From a checkpoint of a small image classifier.
Model: 7.2M parameters, arch resnet, norm batchnorm, activation relu, depths [2, 5, 5].
Rows from block 9 of a small image classifier, named by matrix and row number. Rows with one number belong to one channel. Each number is 500 + 25 x the weight over its row's rms, rounded and kept within 0 to 999. All counts start at 0. Numbers have three digits each.
After each channel's rows are labels from the 100 images, of 14848, where the channel reaches its highest value: "top examples" is what is common among them. Only what is clearly more common there than usual is listed. The data: retinal OCT scans (Kermany 2017).
# convs0: first 3x3 conv (model.blocks.9.convs.0.weight, 256x256x3x3, each kernel summed), inputs 156-207
# convs1: second 3x3 conv (model.blocks.9.convs.1.weight, 256x256x3x3, transposed, each kernel summed), outputs 156-207

convs0.154:494448492491506519466536454506484486481520534519528465506496518499470510501463482496494515460507513500533501535513536498502486539530526473535451488505506508
convs1.154:548455525508473464510551510513483499498525521479489511518458490487505505472480544522514472506493462527510475511482488509447494474516494484492521532516528512
top examples: finding: choroidal neovascularization

convs0.75:494543467496543494489483549467491503483493511491553468538518483481462535447519536486497518538503485495454509508511512529472504491521495497511496510517559493
convs1.75:512467527485505459508504542487494476489562492495528490484490501486469500505506480542526513452453513491488561497480535548502475538446531520514491539483484489
top examples: finding: choroidal neovascularization

convs0.238:490472469494459500500507519480478483463518491513479516503545558487487491501518512483504481503489449495535486438512472495503513512472540518500503511470492513
convs1.238:513468531450513511518486463465556504520517483498507506479470514519543471516507512515525508522489513468503493484525472491485474500435485517472522522500488458
top examples: finding: normal

convs0.49:535524484540489531503468530486493469508473535497521498508532476532457520494484483501471480542472495490504546504545476501470460494521532474480502479517470489
convs1.49:511528545500501540516498496478510526473534472496495449481527465443505478496523524537490485473546454459481475538490495448539491493505505529504508505534504498
top examples: finding: choroidal neovascularization

convs0.216:514480507494462472469528538500521506482519482516505476462467476497491551541519538509490510508495494484538471517520487500490537528539527473473474482462484488
convs1.216:498490509499537505502489456536483554484482458504526484554509491478541479485484523479500459483473473502520460508487490473476520456490522541460439554495528495
top examples: finding: normal

convs0.118:480548465473511544511472510492464560519525529488490521460485521561486517489511508525492508543478483505509456476495489531527477469448475512526497542481505502
convs1.118:505511518464456465537495494454482457533505514469463521517511483501516510480577481548501499463488528529461484501485475529450454489491508448478518524538461490
top examples: finding: choroidal neovascularization

convs0.135:496469502499501548506536489508482464560514501496517550459478490511518486511512504531518459523495480497476488537515534503508480500484513452482534499541497502
convs1.135:472505475502455465473491523536500467507490520459463518512499503529482505510462509479513560506459481509495518473472528502550520494494503486505526520505478544
top examples: finding: diabetic macular edema

convs0.139:465502506503492482472488488514510451521480502497502455474463547487507491546520526493536524463514489494515481498489508492466556493540519525458468552447541504
convs1.139:483538503529522529482521510526493516467511494489521522490469490524462495502497524507504422535536482501491526495526525492464541493494482521496490548490501508
top examples: finding: normal

convs0.19:494494504494486456476486524532485474494542553520515466525475533546509530464498549474520498477511475539530492530539516509545536498522505526504473508495459478
convs1.19:501494490505480511504508489495542529533521481493540509483516500509525498528493502445496494479496502473461519486530516495495541412531488505561492521505538520
top examples: finding: normal

convs0.100:476520466508499510500485500472524502443533506476413484466494516495476527456525508530525490478450483523508498485507501488482509473579505536477467518499470522
convs1.100:518557526504519529483470513489482524475530471469482529472478485502454514537573483469473511464488530475528445492525475499492482468483472502519490513494488481
top examples: finding: normal

convs0.111:488523464477599539479541496518512480486497535496499513527498483533557505479521485508497546539473498467495492494503494515524504510458502481464529526532473538
convs1.111:536556513515481455517490458485518478499489510501524477512496515472505498500503524528472471507550475506473500496449482525493496517524528562523490467504482492
top examples: finding: choroidal neovascularization

convs0.0:487502495475461495489546517483533504503496485484485513537462492512525496503494500507519458493506488505533487482488518473475458515471475464465572506524500506
convs1.0:477462514501491530459511449534500510471472467514523502514523432497504476513484504493495503513527503501510499471479501479521441513470494516467487499486518543
top examples: finding: diabetic macular edema

convs0.115:506540494487441553513513448486516502491495513493483465501519523506494499471494461471504507461465510533518526538518512495514477522515485483518476500535518506
convs1.115:534448470491494493506531491481470522497475454545479470516492487485493497512485498518468562509507491488474518479485503492529515537504488525467491512491539501
top examples: finding: drusen

convs0.227:454506521468477502523485498548521505542463526481523521498485487529519469512490509537543471493491527462452567472508497548484476457505512457468551517530508470
convs1.227:472514492509519490527518500478496520538506499507437516483500439582493497496434505461530477457532470489508490491481490498538478540495518483520518487524484529
top examples: finding: diabetic macular edema

convs0.101:535492493521474487536529498511479455457476479423472499510485529483462518507539490468493485533512475505494505533499526447491512478499537492516459506439519483
convs1.101:468504523513534478475528553513474516490536508498480496517511493509526493488522503523468449507537511512519524489558500480488489558558478462465544467557479490
top examples: finding: normal

convs0.235:513476496461512475535459497493532483480488451530486478516496469514524506531508496510503530490469529551501493488501502562488474473475499511469487511495528461
convs1.235:482479482541463535524503459508548509494527478472521435516473495489507529511515519532503479473536513496444517479513490546529518466453473498514490544475490510
top examples: finding: choroidal neovascularization

convs0.88:510540501497489497466518520561466515512503497465509525522517507478464504541474457551494473488467523486486562467499507492525514513475525466489538552586501529
convs1.88:460479521503507487501460480526491494474528511508510507503518498499504521495534513491510511480525462499497497478452531473485507516491469522444519508491508523
top examples: finding: diabetic macular edema

convs0.194:522521506506523499548518532494510553490479512487496517472496472452509469503501475540534471502522559498531477508508491537482521519483488473500535485476525497
convs1.194:505475494545489476502494480481530515504458510435512519448481522509494518533470498494498477536514502496485500505490496501542449482487473486477510584495480484
top examples: finding: diabetic macular edema

convs0.95:471458483498464468496498488452513491507498509519565484502431481486500537517496528486514504503516466528510495512480534534474463502497515514464448499529524521
convs1.95:499512512496494547491489474484535543518539525518488516503481489469478489491476497512476520481514509540509514500489514493507472521513507542517481494524515473
top examples: finding: choroidal neovascularization