A small image classifier, trained from scratch: widths [64, 128, 256], 25.5 epochs.
Rows from block 6 of a small image classifier, named by matrix and row number. Rows with one number belong to one channel. Each number is 500 + 25 x the weight over its row's rms, rounded and kept within 0 to 999. All counts start at 0. Numbers have three digits each.
Before each channel's rows are labels from the 100 images, of 14848, where the channel reaches its highest value: "top examples" is what is common among them; "colour at peak" is the nearest of a few named colours to the mean colour under the peak. Only what is clearly more common there than usual is listed. The data: retinal OCT scans (Kermany 2017).
# convs0: first 3x3 conv (model.blocks.6.convs.0.weight, 128x128x3x3, each kernel summed), inputs 0-127
# convs1: second 3x3 conv (model.blocks.6.convs.1.weight, 128x128x3x3, transposed, each kernel summed), outputs 0-127

top examples: finding: diabetic macular edema
colour at peak: grey
convs0.95:509504514509473529460508489512452514508512524522519531535491548471507480486518503503482478521483486538457553498508502511474507544535483518499484460518513511520503533518522518458552483488494525474510479519458486483493518521517510515533466493493502492569488486508518489513428502485501525520499509504483462522557507527502495483539485511547502545482469538480511515488506508474467537537537
convs1.95:509527508515491515486468511515489526461476462513479493461466474488522545483473486522476534484473476504523474470511534463507551459521488564472505486515529472487485478485513490509494481509525493492505542522532510505481441500474466492478534548534514512536518531491507518495500500531485489528485501471511525512551508503455489481497507490447483471512488537520517485501464525457453518527469

top examples: finding: drusen
colour at peak: grey
convs0.42:539504501534540472510471469494486487479497557525552478485538502534509515468483505522499480523535533515474465493540538508491521498469486473467549556481515497477527526510501481533469551458503462507509477486476494527521506468513480509521518517498516484482501510550525526459504531480497527536499495508491474505510486481511497546479527497481508461493502489559454491472523515539500478511485
convs1.42:503519450526521477536502487533446482490482547539523479480497491509552491482502543490533482539533532497488466479475537561511472536517473496443527493513511456457503468519504495515489483485536511504508451509482498483519478493490494534511505524494546527528480525515533478473522490507508483526480480538514506477492489506481512519520514486508532495546485544518513504529536515529500465520468

top examples: finding: normal
colour at peak: grey
convs0.24:459494500510501492500521502520514518501510461503497487485484503515486533500527502490487500463495547466472483513500533513490503523514519503476519438521463541473523486492567466498513508528546532517521462519506477447545548518526477431486500512518486481481499493517464499490480494491505457483478488514545452525506530465525529504550487468522498506532464474499511513496506535495459469524504
convs1.24:499504494442523522444487544525514497507509495514486466489530495519476500498507527551491447494446479447512504574516489476505517536501510501492479526506503509524479512490525515504498511511462527476514520480508502478466498483502497483521476500567497459481487466488495491470481501531504481498505536554566510497472531521481520531507497461497480508526502500465540460496475500497530503465528

top examples: finding: choroidal neovascularization
colour at peak: grey
convs0.121:498488469493540516512477497490537499522463510497514505477496506512485484510490521497521531528479511524495484481502431542461510482481516541487488522469518515497553463482542533532470457481532468460497480511500488513477520511536478525528503475526518501530537504460497502560507494509505514487502512521509555533509500557489542480466493464472459490519502485501560501505491537523509529535505
convs1.121:535520458442488540501516534524480490491483498487516521498505488496520500509499567537492523498505508442548538517509470477541474529479528511535482510513513486504507446492475527507480535503493483488494479525498490498520497533562494492463524529463496502517518471455480488479551507501542508513501478515486501565471543555495502497502500506515487526531485499504551536480497499506518489484512

top examples: finding: diabetic macular edema
colour at peak: grey
convs0.31:495496477513478517519493491506507531516468457461475490481512525530493506443476543495508493443474520537461499530499508506495520547510484516467485475500531471530581490476488534488522524487489529512545533525516518513510484512507500537524478483527460528501498517497519550559509499495475539508473502530475508540514516491498493478531483498556528495490486468513525525489483525502531499496459
convs1.31:523463488461463529482436508510480496483473517482557455501518468547514485447485516540508473511507515516501499517438540499469473491497527487477513524485527517474514516515475529503497427495468524522522486477494510513544502496507475498500480524523542511462524523516541517524480487494527506505476513541504505492511498476459508491542518541475518487475485468518484492504502536520527531519514

top examples: finding: choroidal neovascularization
colour at peak: grey
convs0.58:498486489499533492501497476534482511522492523498501516524500543484552528530526515509506517510508532506510510531556540490525531480516491548519496485476486538507479521462534512489541502525499510505540495513474493517497477507554511496489565501475469499482478526507536510453571510506493487501528467488492492501524494520503536481498494481481452519477511513512524522529560533577495510507469
convs1.58:494525470515512504511462523507534517461479548530484499525487442519488498491504517481464514488511448504507496486532539495517486521475506509493521537520524508546509523459502533549510529493509526484523491547454486509517483473522513554481548533509544501505534497504518478507513469504526518501456498510506497497559491530536547458471525515460490530537515540513510493487489532493519512496507

top examples: finding: drusen
colour at peak: grey
convs0.103:511513516507510457471477514484491491547502540545485546502510516488548494508474525521557518526515532517486454505569499519475501492485483518499532533512493507518498485562539487541488552455525455465540500478490475525527463512511489537505482492522519500485532495497497515487501526537512521506479442503523503493492515476485525522471513529498489487506479503521485535487531533506535507541497
convs1.103:502496456553495440528493485508512552504499506528512489452481454482518505489513493516481457474496480465500493489556491526483500541547479528514540484518506510430516502496502531495520524469514507519492492533520470546531502455503482542497493548516541523513502494489520464490507497534500532523509495491515531518519493508492541471481552500505502507508481498503504502536481498480553472532467

top examples: finding: choroidal neovascularization
colour at peak: grey
convs0.8:486515497574531486493487490497508512484486522475474485475501502502525486558473540524485492474553508497543495494510511495527519510465484502488501515480518535543470560494467507507514492504464541506478530532500491525532524527496495518491556452509507480478477472521479486518497528468513509495508502528476549471464518524465488495561513522491496525482537469492510493540531449487524521513482
convs1.8:479483503524553467500464482535478467482491484470510493548532511521514452527511496476452489496531451483515487513483511443527515486506530541546514522501496515533518514500483480523492509518468497522496493521516480474486511504527491536560522479508470519478523510518506524490566502476510489502535453550515511488505502502515456513458517512488491505520503527480524509473477503514535567480527

top examples: finding: diabetic macular edema
colour at peak: grey
convs0.35:489449502481494539494504477525473506513481521486462560505496484496497474494538521484532532500514500477479510465499492529477520480506478474466510543495544487548511508498495519496536472447486525509496519504540510485549516507522470544518500505494486513480464511478483504491460494476532509498507558567544511502564532521529487464483464477503485464495512483513494519475522528488488458497525
convs1.35:471507465496529546486517494551498497512501498527498512511512492502480476468533519555419516523546475473540510477501523498488526484508543493482489481478518472507519484459498510498494525478531476516520549538503472517522463523529515474491495498477493482461518507508504503510490481466492468486516554510543505506542506501527505458520509558502510495486472450521472522448510482498519498545502

top examples: finding: normal
colour at peak: grey
convs0.26:502492519469478479531523531515531542509516433527512460526499486517488494487519527470525495485551492444492454471494499522513491517530489499518505483536485486522488545492513497507487466490470458524518553495508468507469482502513488524478481547563475489506526533474522548492483521483515482494482498521455527515512545500487438512497488494494459512487474492530489495526467524532524504485517
convs1.26:540477470497522535493488493449531510499440507486508502517518537537519515513537522565452517538507503507511506463546504473522457531488453508485518474574523509479509485495525494501500456497486530514458518505521497506524483479473473508494483504482520551477517496477508474511502505501528498510494486523522511517539520505492476519538503542515483481529453470482475512522497518509503435506503

top examples: finding: diabetic macular edema
colour at peak: grey
convs0.13:499487482546484503503477520479549507469509471487476500475510514538542516446493505523496516518500498502520574534481550487481503488507496495485502503511519490507488495482510510486528535539478496492453527527485476471540503489517490538487527553527533511451471503516516522490555521535496466523486506479485498501564541517497518515524516505465473534501492505497506487482472532494504534445452
convs1.13:517474446534496506511492500514521523472529488529458494479491482538483504511459477512485469490526444515523479527493556469495513524523486499523485533465519470504492489500493501518497494524478529475509489493517516519515515496499502513479529513501506491479483503470533563495564491482476520546533564525494499520530460510509507510511491530471493524576535490474549468497497515520544520512520

top examples: finding: drusen; finding: diabetic macular edema
colour at peak: grey
convs0.20:503489517530471513536457494511483494533469533534564496493519499476457496501504522493519469500495487478512478490501464557513551514506506499453554505474490495494508493487486518539481539526522512539534524496452497517458443524505538494483526524503518506483496510476490484499489514521534535537456472487504491470521480495480506478483514528524482497461482529552502529531528491490506551486475
convs1.20:501438487542506445479475486492522497490499520533507510522502458515489517496512518501481506498519478492455508471480503467466467532521457501532509532456506446515510459475499523456516505525509483493517500460492508527532472491488492479501486511508479466469523506477535484563476485512501465566457530493488528500468501524524527484517517545509492542499523538533541506498498477487520506527488

top examples: finding: choroidal neovascularization
colour at peak: grey
convs0.66:470510476477499499484511526525496465494532505485477536522473551502491460509505446506467502487504493537509561537511491496514474466554493527524520502477525511508507480476513440536490511505504548482500495565510544494529489502499482545509520507536499533480485484507510486453509511494460474472502493490477493510569495490474557536511523489508471481512522472515487488500479520517533479533520
convs1.66:543465562493506482510453565484468508487494494511432566476552500492514475498513485502542484503516488517480527477535534487511486514493558533505534506476519493501545521503521524498484518491511526530491532504500510456479466518514484511451484506521521478483507548493490453490500513474532507564501499513520489527494494517489493528549496498480494514515518491487512496488453499491499493518522

top examples: finding: drusen
colour at peak: grey
convs0.101:469488491511521458483566508521465530524507537495539490480538515526487480481521499501491518519521499533495480523522527525451503454480487496507497510504560495519543520527500495495519548476470466497505455499487479510479489525523516517467456493513530478498447510481486488493504489502523484519487494452507532506516523522452506490490479557504539478470562498482491524453503484534533498500476
convs1.101:517497454603514486461528554501499534518549488488469517517497483513544475461585535504501490474479464486505485482497492505461502517520457484489496456525525491497517503517501484491464508534471502506546496500531479491513535521487538480518511499490511494507511500531510513532493504503507459479500468515506502502525516537503514513496463532525497547498497476503506509467483529469527488507486

top examples: finding: normal
colour at peak: grey
convs0.9:490512465515483500519495494545466503490532510476523490476519505563507510480482500472495487467491532508524506513531509502521468524530509528471500505533521489499501530504501504530439474508502534519471544492516499502521485524494535461495473496526501492544509586504516483516465508512484520428536547525530516517486507449512519520568547479497512463485495478510511495514509479506528488497503
convs1.9:490509493467479517511509449506509483532513467575516471493525532504511486504550484539507465517494479456489506509482511504465502489516497486491487539542519479451549483488478516544506456481498524486473481496501499516523502524495490438451479497515545487503492527490481521524473469498497505490511495521527508464521490516491508479533513524504522488510541522492542516497549561540545484510474

top examples: finding: choroidal neovascularization
colour at peak: grey
convs0.7:512474515508495545481508483504513485477518515516523542520479504463483515500537496470475513470532542515500484523504481513496484521475484503500553565468545481490509496535533502502518532514516531506520502483495553488468530535479466500470504502530463513525537497539477452469513519498517543466506476547499493526528489524456519522468475489482497530479515468520490527460469518521499541483543
convs1.7:498481481515496528465456485472473537509474506541505531506458502497495471486469536483491537498554508501510521511548517499488470525459510494519528507541502501497496509484473506526524524525562494446487526546501433506526473481487475498474508469536493513495511517485501490469511479481548453570524495493519502525491521484485532522481514531480506482496538505513519520472486529506544502474497

top examples: finding: diabetic macular edema
colour at peak: grey
convs0.96:484517471516433504485461513490485508495556486561478525517529505487475517491518499522509503510499558527489525493500503501534494496505518516536541514477510526480487486522520476473505500478498526447492505503488492523485486555503498517567532509470505500488517479485528466504494487478442505463459484462440495495472449494544511453504511494508512518491463480481475488540474493501505506475532
convs1.96:479457497512463513515590497494498489498502535520497516478475472477501497492496515504521498471490484543510501493467469521474502515499486533532491532449512480493509512443467495497495444475514498513525509544501468525475504455516509480529522536471475537501488462527531509487534537485508473499511486512518505504472516485534444537485474553537499507466500534470481516489459513514535491499490

top examples: finding: diabetic macular edema
colour at peak: white
convs0.18:497516493481487472499469480479524501521492547485506460513503492451484460506511510514456533499515511480482483519445506501481488509506509501490467510492484522489502501515546506483462516508505480502538504472493528544524466484517564449488491515541530488518485540504523462529509477555441516492472476478478475461483455482526481464492512494552482511503471534521510531500489487489460552481495
convs1.18:492517503536427447528510531495466484484496504521499516513449527469498529507466494502483504510513485515464497487538535484510521489528503512486451464510502489498497459510503502494519531486461513478474488501492518505529524476493485468477523515500537535464415500466476526508479539530525486494451506480475514519527480496520556504512530489457497478500475492493494486473462510455522473525517

top examples: finding: choroidal neovascularization
colour at peak: grey
convs0.81:483521524531458508448480492511476487505529531484503480485522496496504516549484504493477536529513503519506496520534493556465503519454473528503485519474464506504524497490531499500515514570534504503521517542483514548498505561509486497483506488488443524477561515520531515475497518495445537513520496516491525496501510493518496449472514514469487500496498458497531458481446475517474488494493
convs1.81:473466511516531476450474504547515493439472491504479516497503561535467494475482505517535502488542483523508478509506555470518490555508514537476516516474477576514527526517515517498524519519527499500483515533500497489516483476484477479487523509497466491517491518455533492497522494484543494462487468507561475488498490506513483542480499532549487505525543511517478520499504471486474495505495

top examples: finding: normal
colour at peak: grey
convs0.37:457496503505459492483501508510542572508477526506516496520519441460478472472511491487494553504510471500471539497500516496483486492528487511470536507491511553498481519510463527475512518464511515476487513502482526502505470503491488475440523488466535503485471556497448517473501486493522505476490550476477522465490494483496489500501527505501486475574485481515485485528487477475483440500483
convs1.37:485518508469515477531497534480537476523515461535559534527466503483510479516497515478547502469504480493479522528540520484478485502518487495447495541521531545522485485480469469483501456481542505482518497476537493487532482536524530493461488509528481506493523539510492499458497541534530510497476445486502480473509458485520506500493511471523491550516480529512535476518549469486505513496486

top examples: finding: choroidal neovascularization
colour at peak: grey
convs0.16:514504474525528540493506495470532521494516511497496482530494481500546494516480529469489530536534491537491533501483552469506510497496516506467546485528522514521472490497505489585522501506521515511455503533499509488466492497517488518493532521523494539456497482529527521497524504464547526485510463465500450513485564524491540531461498478436479508495493519475485481523507495483498470496481
convs1.16:484490498509504516502473491508547528514489533506489488518464503533518527524503540506521526520535524509563557542537481482530485527521497511479495512467503566540543513497473541520516520504541539504520471503527515564509510517522492543494501465519457495483463505475472506505509482491512477485506499483463510496495483535523509539476516491490486531498507508516511499472516478518543450523549

top examples: finding: choroidal neovascularization
colour at peak: grey
convs0.82:525446517484488526479471521515536495513465511497484519471469530464542462533502448469491543484487509507500525530471510521458515479520494509473534532471477571512529529521507494541489464535508523552489493521526538490466529511486509549534531494479483476475505522479497497515523510503503511487551514484501521482509506528532548499490495501474494517496517502514491534482509481499555495510537
convs1.82:519508467485519509502491501501501509503489520453483501519466518499499473517495522500519528535485475464511532557531524481513461521514552507494506532494473478526496514461473457480478502533506518493536545524478532464552536465498448522529521495538546501473481482476515497527516510513554483497548486517499525515490506486550543487531519509517544512488510480511514516475475509543534495488469

top examples: finding: diabetic macular edema
colour at peak: grey
convs0.22:485501487492503514501495521492486496458487453512523518557480461480516490473506523515506560522521489518511552508496530525498502523506552524477507478517526487495498481523482529503531502517487492489502522528493506459482496500587487507517512555513484502467499485506518545475537552459537526509527498496528537526523515504531512504489473548491481503512567519485502488495500502470527444504503
convs1.22:455483522516539510505497518541511498535493493544489484481519475526526541510490501486489489573498485545479492508525519494505464531515504527507494517504527489495477512487478548492431473519525546497499527526502513513444516504529447539483467515473482510498464460463526486510512511494484425506524497523488508515509512490489493506492541519504488494512510487457470515470468475535520465525517

top examples: finding: drusen
colour at peak: grey
convs0.21:495513467554490486499504521495488484509505497491527517522497519456528515521457521511483494523518524524476473483535536516507515473489490491480524546519496519487549478493499512525505513491495458529492478487475563523524461476529544532467480518504515491498531475517523498484484504556529498497472475496450496502522500482452502537466468541511526502481462540516504513520569533547489510503463
convs1.21:485528477545471415491549494513467476518506530473489505509489496527506522477512512509525486491517506502459491451516487522490466468521460516485537495517519513488531472443452489497494489520495461472477463491509516527525459474480489478476497553456544519473461507469493483536490509531519507505530518507511505462531460477526492519505504507475491511535506505488462497478544508511505501535501

top examples: finding: choroidal neovascularization
colour at peak: grey
convs0.52:504493475514485488510471474492522517543496522459510511488474555470535496528509517530477472484552499492498560525522489488522496532528493527457521479485486506511524547527512446517484546507537508481509523531524500526491528490509519503510497497488511471514552510472524531510494531418487516530487495508511490512500520525487497523479512515462471495479530496480472522536443509517461525501541
convs1.52:504482497484545472521520524485532506487513507521471513444487485523518513493522505496450499488569486524489487513516498469492457519520468482514508487492484474517512554506458498514480528521549516502520525492503515502482555475496511534448539495550524471482447524488567502523496506444522502490493472504507528493509546507518472482519529514504476484504545490492463500507462530482508505522494

top examples: finding: choroidal neovascularization
colour at peak: grey
convs0.125:475518487497487481533505487461495452456517501529472488473527515498489463527517502479483571513482489542541486481531472518509447488514548503486508491457487505509526557482527506515528468509491503491490511516532466511506500543481507543531482473538536539525516495519509525456545490458482508501477523503533479493551507526488523532483512527484494492522469472516511490494503502466511545481511
convs1.125:456511440509480493495496521492506499487493537522521479490492446533505530510512511503528511501512455503499509518455545518526511510504463490496507478465513466479503495495476503479546524530518498486457461513492462506490507533486520449515509491440471503458516473495474471542481527530497484511502490472491490526501543519509556517490503481550481463526544489520482506520504499537506468507566

top examples: finding: normal
colour at peak: grey
convs0.2:499506535524482494536481520517518502523454485489502460518489504522510509522551516460499557466558480485488520503450503475466477547518546500487467479532514502515515481479495497502536493512519537464517446502533511524506484525496470490446513511530517512524498499473524502479490557506462490494496511506538464491504527481521482514545505498444545513517476481510488489520496462516498503482456
convs1.2:509470560505514486495486487506513492496496519544479503493503475529513560503521434524471498505507520440475524444467513468505525533492464465482517496529498483554518472531476485496477491532526473541478454513507502476459498502485495524487509497508486515458497503520480554534517496508529505442483487512481493518488491489503504514526532543491462531521474486486505473507524517446503473506493

top examples: finding: diabetic macular edema
colour at peak: grey
convs0.105:452539459493528473511463518476538498468514488513500519452490493501479529517490517526475483519494506554514518501537521474511482504530484504511465508511469568511487512535565494527444514544495503515526500511532469501468480522493520519538473502510498502504492488509544535538515531515503517470508513530514527528504473513458519488533495549495498548510539476518492521535495503542500507484514
convs1.105:491484477509507519508491531470527531448468513530487495537490500491471507491477539480503462459469428515549511551473510480514516511495495507507522548521493490496493535485519483460529506517542520506529552520501495511528524464502464521519516517472497510493549525478511524508526512539503492536493469502501508558516517500515505526523550503466504540525507466502504512468517518518459466528478

top examples: finding: choroidal neovascularization
colour at peak: grey
convs0.89:465464478460501501517512515496525530514470492508478534515519472472490518522500488535501542465516496477516532526462497510494462479506516474505544495550477459483503497521499529501488478505513498516479549503514529476560468454493476495465538498464494496449503503509494480456479471507560509536520515518470505493479492504470472560480504529487540477500542455467515513489490499526498505480534
convs1.89:513478529499500521543509474484513472499483485535496525487475535513490523507505530574495489514461527460502522507548509451488544541492510474520489520573522531517511485490518531552474525500515535498519497492503472500497519512516520509480526518497488511455483525511479541476503467465539485471472512556485496535492455456497504480492488488520462502537504519513488498511541518538482494506513

top examples: finding: diabetic macular edema
colour at peak: grey
convs0.49:520501515525500522499484533519518502495465492475497523479494526496491502489483539482491524504537525489515562514463545533503498469517512498538500529509498541473522511506489483448458481459509531476534513495497532558487483518571507536493501486527502526489477478500562528496539493487446468512482475498533506542515517502471518503517500487508490470441459488523499524478524513508525524465502
convs1.49:478532505480466519487491497498514519429484498472500505529489481528476489507454494474490480547514528567497494527518514460533502495491509500519509487516525476487495478473523513477485500489506480483515508490490503526492508506480528488434529541521525500500462501498514468518444498489471483524494515527500536497545520501537466492479510502512448501477477499564485551459442506526524515540480

top examples: finding: diabetic macular edema
colour at peak: grey
convs0.77:491526472523546491524495406519477535524499480495520481511498534483469495481527520503502519490495495517510516509515504504473498496438499502510462494471463496492497467488499475502512520503486471516479486513523517515515478533534471478485434530508525456490488465514530479510517442533492511537506484513515486515467483491495528516498496454547461489486525521497472480512546451497497453489544
convs1.77:510526490479456492496537498461523533519481492512524473568510490499470525477514504519523513499491472494542496534477509462483527496526479507446513503516497504459542489470489491519551467495485517475489519549499484536492469507475505509491494505469496502546491540516484514484536497518533461428513532489494493489494482477480562472485516506514483474512496514496460511528564506527487470522480

top examples: finding: choroidal neovascularization
colour at peak: grey
convs0.69:472510534463502542557501497498481481520521482535493513544466488534532520517522495484496490523497470491514497520533520532541496530519492506497527491500501536522499454497532541537461477545508508485488567504505537506492506518523463454501553537479475495531478493516540496514510543493515503495522487492488498528521513517557542524527525506562474477506513538517509521476514520503481508487511
convs1.69:520512519506494454494488545523553533473462514516466517484477472501490479518485471519461450523469486498505475523521487488503504510502475463487489518552537479482510497500500524519510475486523491486553503510505483513488514492522476509483494490514490529470469511458528518543547494456522493514507461500500540534493489510493545500524490506519510514539547518574540517478466533522509445519502

top examples: finding: diabetic macular edema
colour at peak: grey
convs0.87:467482495494513534486477475529514481488479524484466538465464489470481536480508488501521457508475511480518505543478499503470538484509505491511505510508488505440446483487491520490513481532515500505511466480501514478478514491486484517561484481480485543562457453501533491521525485476535517498528510488536505478451493514523532503496508492496493468491478502474495482516438552523467547545492
convs1.87:502514496519510502542498551469493523471492518499483480512492523478428469508487470485514463504456506455489528501443539518527518541491509518525543490531497475488430495489490507458496463495509513539468469533447519528508490474486487500478492496501487525513501513496561509512485491540499493481471487475464479438502469509481473497492493505503471504527459508517514528511482505480499488545507

top examples: finding: drusen
colour at peak: grey
convs0.92:497492492490496465505492531481515503475506518483510483514549470491533496508455475489504529545554528535490520476539530528516533506470515483493493486543496480476490516478515493495543524461470550502538460501558499542514493539509517529483484506519477492509537462545485490517495492525465527518463484512481475523513498485452532498492477538478520497497503548507493487483491502567478493511540
convs1.92:482474480502553519475524499472468526516478518492531498498515472487496490492483502492553504522493495525491528532564519534506508531513509485538505525518552473487554469479510518473524518508523502489523454497513547473493487464456490507489489513478519509495512505477468474546493469537514529484517493507536487477503534464511592510458484500509498493486504528495527552475473522522509499504490

top examples: finding: drusen
colour at peak: grey
convs0.119:498489501509491453515501515529513542509520533470515547482524508494550475499497541498479466480492512509454521500527512480545466468517523458497499518468525486497505524542497473501473490498478469447485460462485495544520487482469516557464489487499521496541519525520467528493520479505473511503491502518528475524520508530524506459524532467532519492482503492506491470490529513524552448470463
convs1.119:463536517505535463477508481542501509490486503490532495497491486509538468497506511530498495499498513506483455458546523510498461506472447477493555552496560440516539546517492497527501543455496492490502492518476503514542466465501491520486517471470505545449507525485553492515544472505505498470504502515487482493538516511506519462492514499529515503477531478475490494500515493498515507516460

top examples: finding: choroidal neovascularization
colour at peak: grey
convs0.10:489449471486503489511525489498508517530472517469482510523505521479517461504486477489466482517469498516479515508544508448523505484493540529507506564471449493517491548491557482527502536505578479512463485498525522548506514471516501540508507481488480518524511496513514516528530506495501536481531495483501501486522468493497521539491488524491478469525559502522521481497481483488473449475541
convs1.10:548552514455494484488488518505538517526498495558484504466513493486542476516483466498509501509555470504540507474516532494487477485535509502459504517502509493534525538437515504512492492497481518503495526509441468501487518474521505500509568498550518499540497517508499519506468510459507488492471485506524517560537525524482518517524512511467499497549534491528522527470495509526491485471488

top examples: finding: normal
colour at peak: grey
convs0.55:461459474503492501525493483502501514506516462456486460506481486496519486477535484522516517457485495507489540509455473458473483530525487498515470458470489511531500510516489468516483489471483472513480446513490485502489570522518532484461494566472486546515486501520478491498473503561478486500517496500534476461501506441462455492506507479502523512476504460507479500496482506526506487453477
convs1.55:482489511489521527459464516518509532531475504535531471505443527501501535514490538453439522520539476492509486506484550464524507517526479504508485486510533470514508485479511493492469508472481494491505494521528510536478505520477455488498473522494481513435521538487507489475486520503489543518484531532475474530508519487527491461542477551508530493541488520504506476460524540463486466503503

top examples: finding: choroidal neovascularization
colour at peak: grey
convs0.117:468447508523516520531499461523511513433515533501502527522496504533513537477526542526498512490513527503521541548485479499502466527519490517488470534479501470452551477499489491530465472501486513492478559516536490484500525494492455506508540507438498514485501497503474547513488505499437518489491489467470536493521524496503496480503460524542473510540485502513463495497489493519480504523494
convs1.117:565535522497525554518472486517505485523511487547475508461539469488516512517511529517510524489520486502525481534523505502502500497485485455478507541517533502537499520472468509442483508553549529503507472505551521562523477522490478506500511508502504455496433518507504517550540504458488500495517474515483489507519470527531523527497486502500485499516502449493482495494495500524523520519522

top examples: finding: diabetic macular edema
colour at peak: grey
convs0.122:484521446533536498521510500493495519508522471506473531497522544482486493512500505475522524515517478490513495493446489464490534531555479522546475518526468491519509469481510504445545502486533485509500489508486566480498498486479547530490510482502505529507490534469507492531492493487509522501535474484460521496496502489470502516476480501500497524455457494471503539492446492444481574506494
convs1.122:474519505456425423492513502505491484524509521511498467505479503485506520460477495436471515460494463454537486470485461499466485467512451512527442500516536491536492484457492485491498503494517499517524478529512506478448492490457495490504482509517503496499498505494521526511473502519510477563485482477490462497530501504477498490492481497472510496499489477532529485489497552498495509509444

top examples: finding: choroidal neovascularization
colour at peak: grey
convs0.71:470519502482507482509478513426472495514501492491504449531519486516513486526440512504524497472549476476505515496438485447544488512499496515487532470510515492532500492498521441522514486538524465464480553491510480488515530512490482543503545533466480475523480476477474514493493502504537516467488507489482509511469497522489470555479512482477514538483530511503502503492462506540512529487485
convs1.71:451494526483519537500490516544475494481466503460490532505498471511509464519492492524489480530518505504448552501523508454489499513503562500499492531500494482522537497481520505527529487501547522514516501490480501504474494475514472452466518494521503475479529502495463522482464486524477519446499509496478529444486549492522493513486528525545434483545546513484522495511506499553508498492498

top examples: finding: normal
colour at peak: grey
convs0.99:485536523524450456498498466510530514499506461505484467524477501504490474532517549466496473516469531503529529459465496471497479518527510477497520464494561483474502473492511481489488498467526487492497509513503493483460503476518476464557515494457522530492467490493440538506473513456499505488509506570491542501492496501498447524517469542489469504519497507474488480498499541487506473525494
convs1.99:526493533499458492546483493549473528515470500504454539499516491526543498483521516528531507520468538488482523549450475537551485477459505509529494482497492528468468520462488478487521528541495508472502475487516454522481515517528476469494505509513531491466459498509493543515490505502473500474477498472532503515526513529509515508475493526507490480448516485475510502486509536492461444537491